From a checkpoint of a small self-supervised image encoder: norm rmsnorm, trained on telescope images of galaxies (Galaxy Zoo DECaLS).
Rows from block 3, named by matrix and row number. Rows with one number belong to one neuron. Each number is 128 + 24 x the weight over its row's rms, rounded and kept within 0 to 255. All counts start at 0. Numbers have three digits each. After the name is the row's rms in percent of the matrix's.
# fc1: MLP up (model.blocks.3.mlp.fc1.weight, 768x192), inputs 0-191
# fc2: MLP down (model.blocks.3.mlp.fc2.weight, 192x768, transposed), outputs 0-191
fc1.286 118:086148087120139121160120127109085115155149163107072111163148088157117120126113130132141130145122119126101120129159160139101089136132120111122145138168092131118145132117149137115161137092136124009113113089120163117094143118123135141142133097111121142129132113093130141149152149115141093123116180152117129115161092134133165093107121098115171150122142118145161124129091126126125131169127115172132108158106130134145131142108116109155153164136165141147098119116117173124124106176084140184113131138136128096080158132105117122148157139133143125120092127085130108183116125136135131106
fc2.286 099:103128154137137090147147147117148128156125135121120088124122146125134141137150140112109133143108129131146136128111147162127128143107133146146099152109136087133115090126119128137133118132157126175134127149139088104141143147139130090145062139101127124117114144140174136173153100131160122121111069079161110200143164127141114074150102126090117114157134094143119169082098160150137161128106111125144127092152132129115147110121118108121105161117113110110150142189100093121111124099171104131129141084146141112119102112147118124099176121123143154174107062185097138112155115135127133179
fc1.288 117:116088118144155119169140126154154102119108121122179163159111102095149126140137127154166136145148142162168110143146118140127114117124114157116140131092135150157111130160143134128146134162168135124136170121177136115140090086101146115123128105124159123172145145143176144100143108134105121165104107125178137151150151111169110122104102079073141094124132149103102100100098084140111155076166155117112105173126112126143140121162117105132102126143137122149115117123108112082115084137147090158162120132138172145137120095137125137095112103097139089154107150156124122127176135123121072122
fc2.288 129:133127143103114116146105110102144181136171113157084120097155157159121137114089116117124132124144107148095140124152135129114118154172119129136107156110155116146132130150128142128119098141112114162159085145105124127073101178104134145074080159123115135140128109100101143142104144151178119094161104154142132136101188137159145134158092186158147107133140110106129157123133181124179100130117111144173130109124134127094142112119137128169114129135123153132150106151107150130143190118115105121102137095127078086129154138087141122100181123148146157107126132126107126124164160131111114102
fc1.289 120:122113081147129117132126095111126167150140119114126127095135161152135174103123130133181121163119137121121132130100118117094128136130084141145194157107154119100114149125122098143059114136151127109128092128133112161077117140111082191161130146144108124125137083151130139120150128143131115123104108112137132130118126145105122117122102101125174112102151112149150161089125109135124114089138132188102143123140132085085097186135102136134148111128101118095148175177111118105087170139115104120129117109151106114148109105165111139097146137121167134140134175146120088106080136142156144124
fc2.289 120:115145113086123086093153156123145096105151112130113168152121132161140127094107112165130118122155092142127114166143139157186133149166193151148120120157164119155105190113153129149140130155088144108127148102140132112120142097153130136102096123124122128181136129119104167150141154120127134176135138156176110134127147151102148145163107085084128171128143144147119150146150129166110113156154123101133118077119135121133164136115111142092118162132146142104136103122097157142124147139118149152127168169145112160133156102066128131122110146137113141140064116117133148160160144119161138147
fc1.292 106:114126113111133136111191147108147123115139150159113138125121199119112126110133091104175117054144143112173109134113140144112126160123131118132130131130126153125121101157158164137110148133110179132114121114098135132111137172123139097212135141113136091161125132095245134153120147127209182128118150195100096125143137100119137116128128098122119111134142112128150148132139128135119135149143101136132129113129153123125153151126138102130132103160144154175165127123132101142135117150151094116122123150138122132129135149125155168148141150139125124146111132129128127096158127123146106137
fc2.292 124:142148131141135148138120132137099125162143127121181107152089095126146113144141127180106135217146122138088135108132119136153114130136108139124157123160120104142131146121127123136140098107140135112125154139175103122121115131112126159091126116142131117100117116170122122128126133126111112123112143102139147087071125093149147146130141114142117122129128124136135137119134136095129125135107128115149150128126092142151101142129137064136112175052146125102094129147114128158103142119127167126105154079132148158041139108147121110109117128165106124147134121138157125117054107098127028126
fc1.294 129:148116130165115125117129127132138103161124112128166127132165155107121135089161135142100136114158117124125137125157120090109100130200108148125163162148115096119123120148129135130160096148156154132098153110109126169146108102153135122095079130140125141175108136132094150135132128107105119126121119164125152109179166075109121137129124055110133103149129085172083081133120148113153126105135138136129101154135147063144136146157135120120115193087083156109134132146136102102126107116096124167168125144128153123121101147170115142159121166125108126105111112135122154109127075096148117135
fc2.294 132:138079143151161141165112160151144122149131107114115108117101131109142082122129110129128159151123101148156127117133134093084185129106147137125130089151105156180136120140170159102103146129127128150149158144157151126139145139146136096180102155149142120120122143102099147123141140106089107133136098150121111139155088143127108080184123153150126116057119093111154152120145109117135162147130134088134116088168116106129156159094145122178102159140132119143152141128135148108113125161162132128130127129090147128110060136075151143126161114109146137113131154112143128139118113146060097152
fc1.296 191:138083137150121111122144118160106164128147080147131141175175112156156133144121172163121123121156104144123116103131116150156107124158122120180101076123132151108131132115158143152156117092107131107161156118146128145128130135106141121121106154136129133115101126120132163116167130168147128117148144120151121112190062145091120180117137129110141095145162149160110153124147139078122145151042140128116161148126143106161132094142121115104140132149132146122138098180112171135145127121118139066107151100098166099177117120154123138115144132123132121118132119084120141154102139141154095146
fc2.296 121:112111124119177141120125111141121086133125192111095106111071137105124143109126120093162092098127107092145075160116161179142127132137150141101122129158111133145111146128110125111195129114117110140124098135141143094131143154124144128156105146127136156137166136111149131137153124146136154181122112123142122126072105157142149119144119149108144125111115125082130116159133111142125132119164116137099106072148137172107118142086127174142119106156136124115130154114114106126138176109114122140152146137181130134123193174097106117171095117143102126110176139170161130133139120139115167179
fc1.298 141:106094156136134130149056121147157137154135166255137107111126139149157127110126090143135076137132098127120126164124117121140118130098159129123129129119161140158116165099133144149110169140138153116109166140169126136143114144136104142150156154152132112141137117142142109110137161104162114120077126125162129133110146099157135095137094118132105121146145132145121146128135138123122133127104130122095147134125097120141130138160122176102149156145101130137139107116094136103134119136159134094134136116141113155135111092157143161145122048116105142104147156104135173108146133133126145135
fc2.298 139:102124155123127153088195118151148130149151114053147124095130134086131128147137160120136164153132155145115128152103141127149131110161113140111112139147114092144119111130118134151154106151125094159109113088059103118148161133081141169095065114090146115160120127125141141141093099124118149135107111107145110111133098145073137170144148135108147133105117140100105141150169133157152107169137136126148139140149135089139133132128147135136137100159150115126120140150157127156133120125111127171112097166145144103136131107089083109122156205091101113141141109138132123140103152111107173143
fc1.299 142:167101166118094148138106103138124133129122129116063128167102135135160148141140098147180143126164129103137157131117140125097115126131170096117115094127100147120119134130154141151134120139189101148114151152159158160157171134158127175146129163115142131122116121135168079138117104151144163116096125093123141133128147129134108123128120132141114135111118127129115135133106132130103151159171148098149119121162127129073119137083132152135153140118124059146102119141114143105132139215123141123077078146121135131132160135137117117140116109070142118108139105121132121140159057143172141162
fc2.299 162:075152115155128099127155149144101111110146118111126141076169123132106120166085130125098132161120110143123095107134134129154124112113094131129100160132143152151145142152130126130119108142085134098124116123068135124112111144109105079099169105143099107138123145144118167124126128082120104118159139158149157127123130090120150148146111147158106126132130137096156113159148117126128120086117147115121141124102138125189140172148157124126064088113134185104118091108163115140117108113128140118156150095169125139137112112135110140124140139225133169122128171132087109131131181161103124118
fc1.304 128:096077117152140117125143093122144098154122132117098108118130144121093095095125155132142133148168112095134125145129131140163156073134127186149141102137172151145140114162144122096114144166136162123126101120132183170158139183108117091106120142139120163134144124087100110128119105108098118150116122105161115124087130117129156157089143119122129137122106104158138127105126132115121095134146098114096100153130095130082091138123139120155067115169088120101174120117152125079138120150129134187165115118122086127120101135137135139116103135112169143143111109135097056117105116143130105151
fc2.304 122:108175150112131178136131169103114121165168158105186135125123114155132112136121091108156125072079133178127152102132117152133113168143103100126100120074145095141131120111132116135141114149142108119091147123165108078126140129188154145101132116137128107072121153155130069108140115138137115127126145122107140147141157146085094080143084098098109121157136164122114134108130132129127109145141138159115166123118132139105149158139128131118162122117142147162115156158131122158107115092099109106140137089101133098126176112144115136148126103143123125139155140120130194120152128142069143113
fc1.305 119:092119135144121126140124133120110134145143172137159138101076111144124133105141141078106131136146169145168105169146185143140123132143149109127152092146132121079107119127093124143145147134120137125107076168150112081123115118129102145135105097108135133094150117101100161138146156154122149178094135129157140158139112127138122145137132089091102163170109167131131120160110159165118146135135101159106157125111085102110160146088131133206126125126110145115162127177116132111106111136140150105115087129153059111147110137115102128126081130091138146154127105124154164127125097120100112102
fc2.305 118:125110113132137132145123114131122133161130093129136127125150171140113135135101138141156134138113139148082143096085104121101135112110171160128104118122104133150105108140094124094124126084181119131134153120093117112089140132123108163109126102149108161110133115125158154123150132140145111105153131130097140102111120093093124119103149117125165136160105155157123075102202154134111119168154137145124110119133148163090080124145134115132119090128172110110127123124137131099145153107138123121144099126150109156155106135061106107136138116163178092136126008096127131103119122151145119109
fc1.306 128:133169114136133078128112112118113152123110105160130104138123145097144105118108109162120137076144127101170110168111155153159111161151156085194141132154120126096098122128149115097113091121111083135118123184094137115092147084159150146056127109116092125137112134130081113136131127104178132088108085095113119134118161123131140105078093146064091110123103114152108123127135128139144124116162135076126141149125132148116124127134108150094157122140133101168071140117151111136120144143077104119100146124126127093129106084132105139117127130144134117115148118096122125121141132146161113119
fc2.306 135:115128183140092154086125156106130150135152140121066146122141101128118135158099162099139120152123137156106086099123115135117152113118100137114066114115126135132166146108136134157155156117146161110151130099162125118175122143120147081162124159187144127109132109148147150131112124122115151175097165136151133143163108135096116137157153131179124140162181141113152168128128128088135151131083088151134069153113140109098130126131115129160102121135098148114151087136110171135152104144130130163153139185114129181166126161129125130105113151119132134149105131140119115142108094131093132145
fc1.307 108:119134168095162126099112106135093154138127115127131144137153095131136165042141164107110098098142128126160095176089162143147125181210114153130152091165093116117095100103097110144115148100105115095123156118155115110134117127131105144117116138133131197147178123113138131124133120132129121155143141132108105115110086135120133156121130087104120168092143151120110104130128113119132149094127148142119129080092126110120109127131112126155132115119125121086172120141148103117156154109086132140147127127164106094159135176151128074137113122124126131132123110128148106082176104125137123116
fc2.307 111:117158122126088109150155139115112145128128166136156097118100138148142114114126140135090112105127073077092113124174110110128094138122128142143131167091121176121108129162183101129145136127096148154121089094135160143097124106113192132106160129137103089126137124100100142125080103117071132197117127156111147132108147141137105109136127111142144137111122131119186138176116143150109140108123145126143102165112127161117170137138125125139147135154135167155159135139107150136129121120182109100119165087151137163136153159090116132135117138151069117096122135136118129143110099089115109098
fc1.310 073:176088123099119122117149123130121125122131140172150133110122126140148119098125130108136137107164129120143090141139163143108122114110094156097115104139122126113176136143178111115123099178161138130128086170141103124112147136123179152132110140137093131148118135124129129127146134160116126112191138117137106149138162093108140035133156109130171125124100093108091099133160138091125167136143133121134134139108130109145106089130134157098158081157182162130104131086136150133108132090162156105158103114109150156120138137136151075136119125111116118206142120153104120143136162134152147114
fc2.310 087:137138132139139100124188104133157175135108148066136135142146142115132169133128170135143115124143128126112162079121115099151104123186150153165128113093098135136115091129129130132102134095119041122123099082132115139128157145130095106132143161103162138129130115147110087112136156128116122148049114117133170124123122102102134156122132125130101130115116139115177148090113140166096135119137096119142137114134125147095136169128072091156133122134138127106158146153109108150146138128102086114149141177142114118109124129126133149135112137206110103071127137149131111116129104142120110138
fc1.311 105:122133136128131137161112126139123116119181119125148100164123154118105080113149111092164132136143184138116139137118138174112122077099137120163160096121151138134174171111158139081169109117113138122186119114142150131113171073122129146156125100102115120111102098127154102110126113100098122122106109089144118160097126128134104123102144176100098181175126173136108135130123128141168143120085130122123179142123159105132151128135140185129150121137096102122134109140141123081154113152136190146148105135138122089136118134164127109161156131133138162164131153121112132139115132163091135113
fc2.311 119:104139165123152132129099097111110125124090179152097143111112128139157128115121108132142185144122092131123142124155129141125159185162126113129104159086134117141096109113150139176075145111154121121149160127116096115156120117135137149119134148094141148142154110137101148109113088123145107104189082138148131076126105149098139116131108056128131114100068143129122142117144125123109133102151120137106097108114114157104142113152155080151119090086091132132153111125119138133119146096088081102147135154119170120149133106131140158122071122095102058116095126137108126126144125136124138130
fc1.312 121:152097115100117078149118182135137136109094141124151098146151123102140112110107147142110127143124134198140069112157116159103156098132137183152120192119179113124142096148141150102181109125103159142137089142148155136084121104130109094125157161125122133127111088123147120148136131154121125122163119129151126146090121138135083162120092143088114132155118139126103121118123081158097120114135130164118129119103166122102124114098150108138128110147138162127137122109138098094079168094118124152102115186133139117145105090143109116090118131104133111187101129140142130113120150158112101151
fc2.312 135:129109121108155125112127111145134132108121140142094163152143141079100085142148084118131135121117128142143150127139103122131101127117164081166140122134094122097088121123121153164066139111110118149121112099168114137129132133111097148146125139120147157097147117149141170116086055100117122123096084109115154134146093148128110121138089101141113165128109107135150136126130132144165152111136089101163124131078142166121114087176091118142091090107124123136144110139094146128165128139113097077088121094161165131118172130102156102145127133160155118124110149182104178113147150117113137106
fc1.313 116:098109150160155119140112146187130100144159115115122135159124120182110092102106105122112110151125134168135105175198157126113127151142139121125145125104166084107194106106134122136155158122119128151102123119121084101133092197092074114132112122111092138125131130145139153158128163146114150136119125121104164135104091115111111120111112143088174099136144139096151080120124077173120122109143148148145132120167123118132089128137138150149128118094162131139103121157146140167131147124101057152117134116133139111103139118117116125127159134136175151165153129130124122110108133121157107133
fc2.313 123:113065127142109129159102144143139154142131141118136105140117169151152132142158116135076149095137111145114071121090155145155173108140139179129105130154103152163125148154108112063153129111137149088104175071114152116125139127105110120119141126136156102116121129125109144111172141133093116144125125133145084107131157112167139111120126153129120090128132079118134151141103147122170144179126132144110124165188128139138139113149150156170134109098140157127175147117140108093149120128150121114125155123111133159168127160141147150083147146140109132170134093118125128149113191146133117085
fc1.316 079:148125108123189127149125165128083202149134160122188159145096162127137086155133103122092143184121141148144129166137114161113134085113115146154109123112110130190141163115078174148131095105115131121161144104148127136126119128116153110132135139131144133135105154155098078111119122135147110159133082157132096131090139095131158120106107111084150081123128111166133103122117146118118090067120143126152140100097124157145119121137149151175128164102148154116136138159133114145106126155124087138125157092114149142130121109102120112094184138137138138151141111111117120152114140110126134116
fc2.316 072:091119148120097166118112116113153086124115128144130098110141116095134131127141158153146108105129152141102125132092159136116097126166122125126096153134157126129153129183156100144114129101102107126083125115116081126117132120142128129067131120134108117118132124119179170118125114161113124090117101145122153108131122156178129138136145132101174159116135219135125131120124112120140112149118127137106117128176172151126139107114153128135123138145114089148142143091093140124127143183139089084111101131150068114139152103091156151115121098095116093105106156068146104130140101075093113112
fc1.318 065:142127157122135098137142146111164137147106153162154166114101145142165127115166141085144125094112140112141140155152087107064152126175110136123115141082095127128133180137162129129127169144108140150155137113105109093116143075156121101117139128123129149171162153081113097118110139119136097159101128085143148115087123113119125145150161160144158149140147151143101106134125155136108152159125160158147133142157133134136144122082132107104104107104117108142079124091131072114155084142120133152148133134105104109130101170090116074160152132137111116074119103122109143115117144166151139110
fc2.318 070:193087112140114111121114159116067149125099139133117171120133141129099131090119129095157125167132129123146112105106169161150112097146140119109163116133100149122110107090120115103145153122144116132093147162128116127138121122124151118129148139111114162125120112143141148125171104142143118146132117167081144122158093122112158076132109129139108119156119137141130138091143105109117145079113126108147170133165099121128079095160138158093131125146115132087124151135134157130168134064162114113126139110108149111128126181182133178135172107082120144141126135154151121060129114131167116168
fc1.321 098:096108130120134117096118169103084107120112125124162169140102117075127098098048098124112147129100148133186101101115085113115127135109122126075176122190139109124168130133072109137137105144101127089144126126114140122123093108134145116129117117129117127116101082112118150142093156127107112162173141115096133135172135138104152112128113078119149128144157105129155133143126134147144121123139183128152160101102116119145150150143106106131109115150054125173122120113133141161129121126155087133154152086142099162097133163111107135159102139161119135116116126139160113145128122111131126142
fc2.321 111:154141102146130186129147117089169131126122125122111113098131146124120113145154137117138130128135109113086133138134125140144132121145130104135130127102136136171111105119137145135102130132131144109092127150156134116112134134127131097105148130134128132122140130102143139249171117118132020101111137135150120119133126093159117141115153143194126110131146159117161143146134138124120147103132125132067101139127158145124059106139122155102136132115205171125113118124153145107131160115081164127114129112119094117165139123149136150132145153159141143132145150130160141113107152133153121077
fc1.324 116:132153113098144104130125164116155121142095082137130156117145080109077150073114116075107149092140114131145101104072127143146094122130120082100138162134164110128148138124162138106130099128131116122132116114110091116128106134114160139139083095094124167118157147072120129122150115116098140126172140122125110111154145113158109113170103065149137160131156118136196143172152159093145132091133137126114143137115125125179180128157135095119077151121142129139148154136109132133139162131131155155130115148128119113126125104124133161140126128166123132075111125173131149097147129146158146112
fc2.324 109:121114113180147140131132116082131127118139133107116126145147169099143140129127173147159115131131107124112113133154074117132135128132150154122149133130090141113108111167137132141114120109119146117133082190125149133100082087132118055109083111161162111121105116126117095130158126111154121118135152144140135123164109139113140136126128200153102111113104154141105108122107100127128194117125141131115125118111169096111085144145165118119138116124086133121133101133107125145100132050147082092125184096124117156151099128127123149101093144138165107155115113107129155121134156113075086129
fc1.325 115:164092124113145130136099162110160137152117138124127104125134109139141164115102121121071119135127110098167125138139102106116099136147074130163113117141111108174188125125102127112154141129163091116130113123142094151128174107130156129110153125131130161100168130124135094109131150138147127156141113187130158159143123089105115105125105136170157078127117148089104150142130139080118118117111144103125104095139102144161142127142136123068138080115131135097134140082144141125156136113113134114104140141079152095145073167153127175181109111132118093114136168162160128110102170133139133139
fc2.325 118:129121142163134141109133101105100147097148098157139146157146145153134099110154137108150144093109130146126099121105121097167156141116191156130146109115127147111125140159187102104105104091119130111164131126136114133118090147095119106108169135143137116137123141126125120131117125105077138089139161098113117167160165120105134148158137121159097112119134130133189119158132096125135150130151134123108117146144127137109095142121112117180151105181075141116168206128091112128123097148125116098156130099123091060127107154099129143136124146122111149157101106111086092100129106085112130145
fc1.327 117:108155121121128124132150149111124036102150097152085159141160186124143129122152127164132101133156124095095095098152151103131120133119135125086124151114145153151169116151162135136110159161123148150108132093099138145125142118103102115154115119102157072149231141108178098178135127135131173093112141172116113158154139126126121107113175121132125133130133118103140120140142136111143148135171099120091147156147162115133156140173138141127141132118118111105143138144117139086147148139178113133155093126145143119150148151117149143122143157126125133134131147156151132148116093138132157123
fc2.327 130:143132128140122158107125118178105145123137127154146109132049098121141121094100121099130139135116116145140113128127107149117139148161111135125139092135123092139115121154109133124131091069127102132113103142160109117126120149136145144118113108111117139087064133174114130107143152111117099158175124141139134097036149146155135134145136150136114117121148115140121123106124117122139123144096168118162125106132101198102095134121107076081124139139134135152114115133135112149081156124127113090130145125126119160060140103150113131136121104146152132130112129112116140112132133129134016117
fc1.328 127:124135123119143097094119140143100123146134108146116123143168172123061123114117146129102113117105120110100127164158070097071130163123109150136129124110157125127134153109134121154127117110169121125108174117122103124135086110088149080127145133138142133116121118108091139140127170158145146143153083171137121139113095159132115131103148144121115153149123143152116133151117091104133137123151117171112125134153158136114165107088124162096140092115111065160166117111132153119137098167148092140107115167148100129155058170132114159140088139122115094158155062111141138127130150149109130117
fc2.328 125:134113104110122135117145120172144138101113090134116156133112075118191147163120114147116106129111112087113109132143112106175144177119123125107141135151086115124086099139065102102099168139130145143094099105076128114138117118126098143104107111133089115140137114131141110117130176103073122137152162130122113098128147098115138096160162123159149107111129118141150113125122136122095102106116136099103121114129136131136096118117140102135115136156136171124115110137122095129147109182122147143117132065172119075084093099127122130118122131084141168131074136128118089080085093123135133110
fc1.329 137:071129087116095155134116130128124134130112148142183123090140152080125150163116175114126157114118138123131091136088149174111128091133112128119160138146184133149044199123152130126128143097128117123161149120121108145091088147135119124090105100117133177152151109106104153104113152127165105144142137144140134158122076118106150142130079109149169130142129119155147145138141097118125124112143112139124112103147130128168124100086105149145135143131106127097099148106140151089168147157105117102143135098115135157124164142174135119129116121150157159123109161144131126080117127141157136153
fc2.329 148:135129129092135119147117147117160162083146112123115122121141155147094103070114095145164129166113107102107126137150123136180130132083155118145090117120139131112136096145137158140187139115094145122141086138113169106137124109147154152133137176121143068137146114097145091141127132109133133155156073107084141151074143195152106120133137108117154138151158130090102163123135118148127161135122116148137150110125144103116130109141118159112108105118121106147178087113108151116141150139122142142067139156123124143134147136115126108130130135114139138146173140166154187162139142179143140089
fc1.331 105:106128111163083095083110078131094134128177136099181138151135115129107120094130091144147127138123128150100102104151128124088147097075117128135139109133130167084123161134125134103138154125131164123110142150160122051106093133114140110118127099126134162127160163120099128120140136129113123127117126156105154117091150133163148121120107156162122102149126102152145127124138184105090106146110101124122142100150116124104121115146098083105125130134099138124107096129123141115131161111186170164149107127146151100134097183147184133154120137143127123134127180125171115087122128101105113084
fc2.331 090:161143154116102137153109128136127108117108156136094155113147088131147107110132124096090156128151155099140147102178148128143159117157120100151117115118134124122096094117144101127155131144105135144140142151170145158139094110190147134159168165124155145130143130115120107125147092131156107127140111129113117120097135130119109126125116102113110151112119121131168104143120144066155132144045150114123105177109076119139139113091141129151140122116133127101119152137113079128145136090172083132122125189134103154102131201122152145128119089082099089134108091125103146151104107135158114108
fc1.333 112:129122072058128133142113117171097088094128140109112147140084126151130168156167144137090096134126072156115132132102111101118141123124133114151138161141123157152107098080088135138154139099148130117103132115140128178108120136118107111107145137164134117092143133161127136126182079171120152160130140132121144138156151109115183133128134086131192140146129108125143104130149111111141100125166136095128129166119141126113105141172151166131095131129119148122119118105128136111152136121145126181134135116165089101138108110082119127104123105102111168096133091152126123151106167129116074138
fc2.333 121:135123126110129120093126149106119120155142114170088081103139131133137105114149141085110129176082103110132103154147184102123118107119095155145128077138101127136141142124048119136105142106116121171153110115104133159142173159073128140125172136140106145122190128107159143106101133104126108107104145162111124192121108158125114140136138115155122134117111142175088113135112141115146113128119118114112135121160198147123143115109147144147136124117114142146140124100135072126130096160082124164125120111129128135103134110110098111096141128161109123188108133104089123122122088140093123114
fc1.334 137:114127128170103127138119116149146155084153120141134123128115134083108184140132116128143137116116163119161128157114138132111154092148117125131103150108119141124095181140141136105132095135148127130127129065158106109100107167185150124110092136133115214135115116134133132135163120148183142141159114131146151103129120117129092137112140051129128160164129115113156109084161066142099145084129124137138147119110135098128092134124152146127136112124094117106106051109145112100134121120115121131149085119115169098092082110108134096117129141115132126100125128169141156127111111139120111144
fc2.334 125:097131117065104105126133151068167149141107141123134116125130155152168124078137110118095155148148122099097089112111097138138097123124115115159134154101134126110113140106132128137147143115078120107110115136119114119139143136107138113143137118102119032148141121129123121131087140149120135152107116151170123112136175162146130123153096102148104095124138121085121130139117161072104154126139129135140151132128166189106127108122143121118095163152131113132135089129103157156178130138163113159121176113152111140128174131152078116101103110130126159137089157132121118123153184087135154133
fc1.335 118:114101140156158154117116145144143145108142067133100121134126141172163158109121137109120112129090126134132153113152190115138103070176140153159117172120106132139101122118146143129114161152144113115112154096109126113117117152145128162169123093124118106140097119104098085132136133112159143126097122115140143085133129153138076111129117138138117117149104150090082152107100131132137167115152132131148128125111115145112141105138117122120171138139084148133115124146131148150107128203172102104105170136114133119123175138109092169107114124139161178144120086076097112154151153111072102130
fc2.335 157:140170123108119117118108116127121117121124184118113081102120130100109108140150134124138170160159127140118125136124080149104152142097117091103139121084142127134115135156107127128133115144132112149121122160114115137165152122128096143121137129120159146114148131085145153124108092113125122120116065151131136148141136128097200128146133142129148166114134147140149096108180123104100109149106148111136148169081122155164126052137127150132079050105128143132126141142125115101120179085137129132201107150138124142134110135175144103127087114111082113133136117146159130128118126147166158161
fc1.336 082:143107135112149116212135106180151157162140076122143152121183064109164152111103178131153131107140120095134115132105121134119087146143153159129101123097105138140146154106173169158130142112152126142152127115100127089127182119115085142141105137097123112143135150117115156133152144148158111119133086126136150093144105114126107133118133163130171120125100146097080100162121129094131138092111139117172142137141147128117116129109154121114112084115100108128128123141086100133147092152090127121111119079105088130184146117145139119125122123108142122119139175133139117165090131126112113104
fc2.336 086:113110151134112136113166140064128114114083181068161114114120204120125169118171114117125118134102131113121123158163134132094116096156120117142144114108129181108083124165108109106160129097127136097156126157130152158117104137142155149137158150119108144118128089124111085057133130104110163155133109137117172166103118086106137135158148100140103139117147121111130131115131116133137158172143095133109107150134131131112128123162077111170134140139165153090167117139119112137098156163132133113151125151131187097112150130124126149121117137113122161109114129123141147108135131116183131152
fc1.337 111:116107095136113140115125126105167215116130135144153095175108156126145120131129107127110169139170160142138138124139075119105134142146118168128153125096118117163120122143113125113125104130143160141172133097138133149143167119126132115079152111124197133153132114105098103101156090168156099107135101128150105139086129117165133147119111119113123134134124098123086125143140118147115115054199140171133107107138112143134148113123153149117120108184092158099126131152124112096085128119111094157149156119120106102147147129143143163136142157117103126132129096073120102114165126129122131136
fc2.337 120:143140127102153127169142097125115127121117156088123106127152123145090153133157104128131118167089097122114143148170206138134114143126121145149076149079147163103151159159142142159120129137144109126128096150093128111112137145107154175121089158139060130098092104162144098159116170139146161103121081148120166097094127139132129153148118147138124121138149158129154125100119150076135144130101113109112151148154120175129123117138135109106138145079143107141119114124135140134118146163091110166171138160121105089106095124127121133091135106145101129148150173141100146118128113114164165103
fc1.339 182:146159129160142159096156142109096134119133101129087140110088114113142138111144124098134122154126091164165093154120145133102139166155147148153130118075086122093151125196144114124135119129140137121120152138104119126140099110088146122136059142157159121155130115117136108130138147056112146088135173085123141131167139101136109137128121130109172110099085130140125127164120157127165124128139158110156134096151147150146152151132101107097098163123109103142084190145106143126143115143141148072133150119115116137141124127143124150183119114148128112150124113164089137108126180130140163141
fc2.339 139:131125149162169104118128112135194127119124094131120108102106105111102130145129099134087162148125191141127120163121125110157123076141160109118134159150142142174127148105122116121137111113150133149129168161181168082152128156137141102126151113095124143102158146146123121112110123141137124165122118136167113125157149125118155080133161186140064147163126135119125081090126152090131138145136135133110119177119154128118108126168138125155167110105131127123107140124141165111110111090140138172126124104139127096148123139119156106145135150122136162086105101107098096107193138130126082105
fc1.341 087:144106128125109099123126119139159127114132103142160118135126172120153135170119139118132128137169149094141150108083107131159092107162086127142129114087137108123139146117142105144148144110111130155112145102089113155120080120145129124119146163127114133137132151150126141128129117100151119087116131081115151149087117121119146144156149134168134099117126119144120134157118094157092124108114076131159122113161100133109053124167141120175118092145157107124121141075183105101135131153121086164117087121111162141077131115144150092094133153111132151173131103124102142163105123115173145054
fc2.341 079:130147109175120094127130109134135136121103128154131108135174149115095111147135121088090133168140124178192109163102118102093111074105145133090119090141103136117112106115108140128058140156142154125115153145115134127137189132121143150108078116092159195140119115171129110148118138172132148129170140172117147124157123123111124107088061131145148117096121100164097095090130099125100099113128135130142146147121121120155099099146134120126117133120103163145107116153125122120140148087106141137150053146124158131131111141143141158130165128101150125121126115111109128119120103128119125132
fc1.342 105:117099112133155109128178140126136163107132085133150155159106144135121150128132148119165125128110122167072117125108110138100172089141124128138128149125124139142183128136127165128125097131125147103132099120196117113094111135117122094178167132156123124137139103149160147127127123124130101100179131081172127129112148107101118132135089131125101179130109138134065154088140113099078152115188106124145102092128139136127123147115122114119135145144137112078137127156117152095080160132144108115118142144126090154146155113116184100143116126150119134113103133129109143169190148147100154109
fc2.342 121:150149127076147127101098101103082117104125145101096145101143122127051064176140163135083125145133105141138169102137183131138109153156120155128118106153117140140118122114144117138119141168130134124137133118097143153141161131122099146100144110130146127132116112144078134119117061143165136110103077147112090139128106134137149098122119123106155117134156116094131125152077114097127076111085100135106110155150126146154117107170120139105143102131138145177077170114153121119147120124112141177114129123092149115118133110146103102121127134109138089093120114142127116102123161120156109171
fc1.343 101:107077130171123114100070091152134167107133153113149135135137116106160116091137141102133096126116138094118110130093175094126094091096107150131177134166134147127123080114111084126138131163100130142115117162159122067081092167135127144151118127105136136093138115133153156120119125119093111168113147147101122112143107147122164123119124145143113111138145104170090082139164121051091131143106162107117142128117151144128110147125136111119128134175129114139146103131164171135099137113131166141136100132106125168105144127182133128144116135145138160156101134172100118132148139093115127130
fc2.343 099:131153111116082125153077117129120133130112148094145138122152134154113116177116162117060151129110131163094129146143103140131124122152115110130108107105108117137120107151146085101101126138072253123123119098109142159138140145173116088107143161145130129168136141125100103124146134127147120124139128138136134115120145068126121168137134122152144161138119106121167131131126127169114132110185132115126122137134101084137100140150139134116175156149105152149104141162125112100150142127108108154133155123150139116133147174129147137156106070151117092077110140142126119110129090124118119149
fc1.345 085:106138125130112104135126159135140095141135134120106103118111176108146135079108137132138161163169133104105119100165136114150143123145142116045114119121160122144117174112130150164116123141139116163157118084141114139124117124127130132144105093125091094112170131122140126152144121092037125090146113182134103121101132147123114120134143126109143093093095155143101145144111138115071094108121148154121120134152109156139127088179139145084132138131132144152076121138137061118161129136131132116120072123110120092123115100099141117102130128100145108140129127115121088127152116189137119123
fc2.345 086:116121116123084129144139120133079121150141104155108147137125109161102135128120188137153117133066109126106102139090117110115141109103093089149110121105108130110155101141141117105130123132111113109164127118143138108135159156121162092122114130169137172139095144156100109090083114120128103141130106130144076134150135152170171157097097155117094151126119099143121128141130149140222133146141109082087076129108128109064116148108119158125136122143111116130116130134100166093143127142123110113080142177134137116134153121117097149157160112170161129131111141162113137109120112093121152119
fc1.346 129:137131105128156142092110157127115122129130150134084128130132131129152136115140135141138126115119106124138146144108140114137170132129153108143133151116137145128121158114143135135125112128131113213122126141132109154145110127144126150127144135152094100117129119135126128003137140130149255122141127134133136151074138139114124120157136149123098127140104153146075124121150122132153145121105119137153132127146115136120116122089136138104139138145133125147133101139135134136101120102134118111124134131130117115144152134126116138160092133108150153122108161126113159129169103129130102151
fc2.346 150:118134133105113079197117117134086134125146100130130157129121109136119139165121135083134132116135154107158131126112148142114123122136132113107124132131108122127107101099127135113158132146133122054129110128104125109107123103145102114173108108093168129156098152126126133235149136139155000123111123117152100119183104139134125098112136099135162137116128077085145131138119116119123149141114125116118135103128134119130135096120157100151116108092156129137127162132113122097174140138119159145118106098133150110113126110129128110119140135153108132126109106147136132121143134130127170158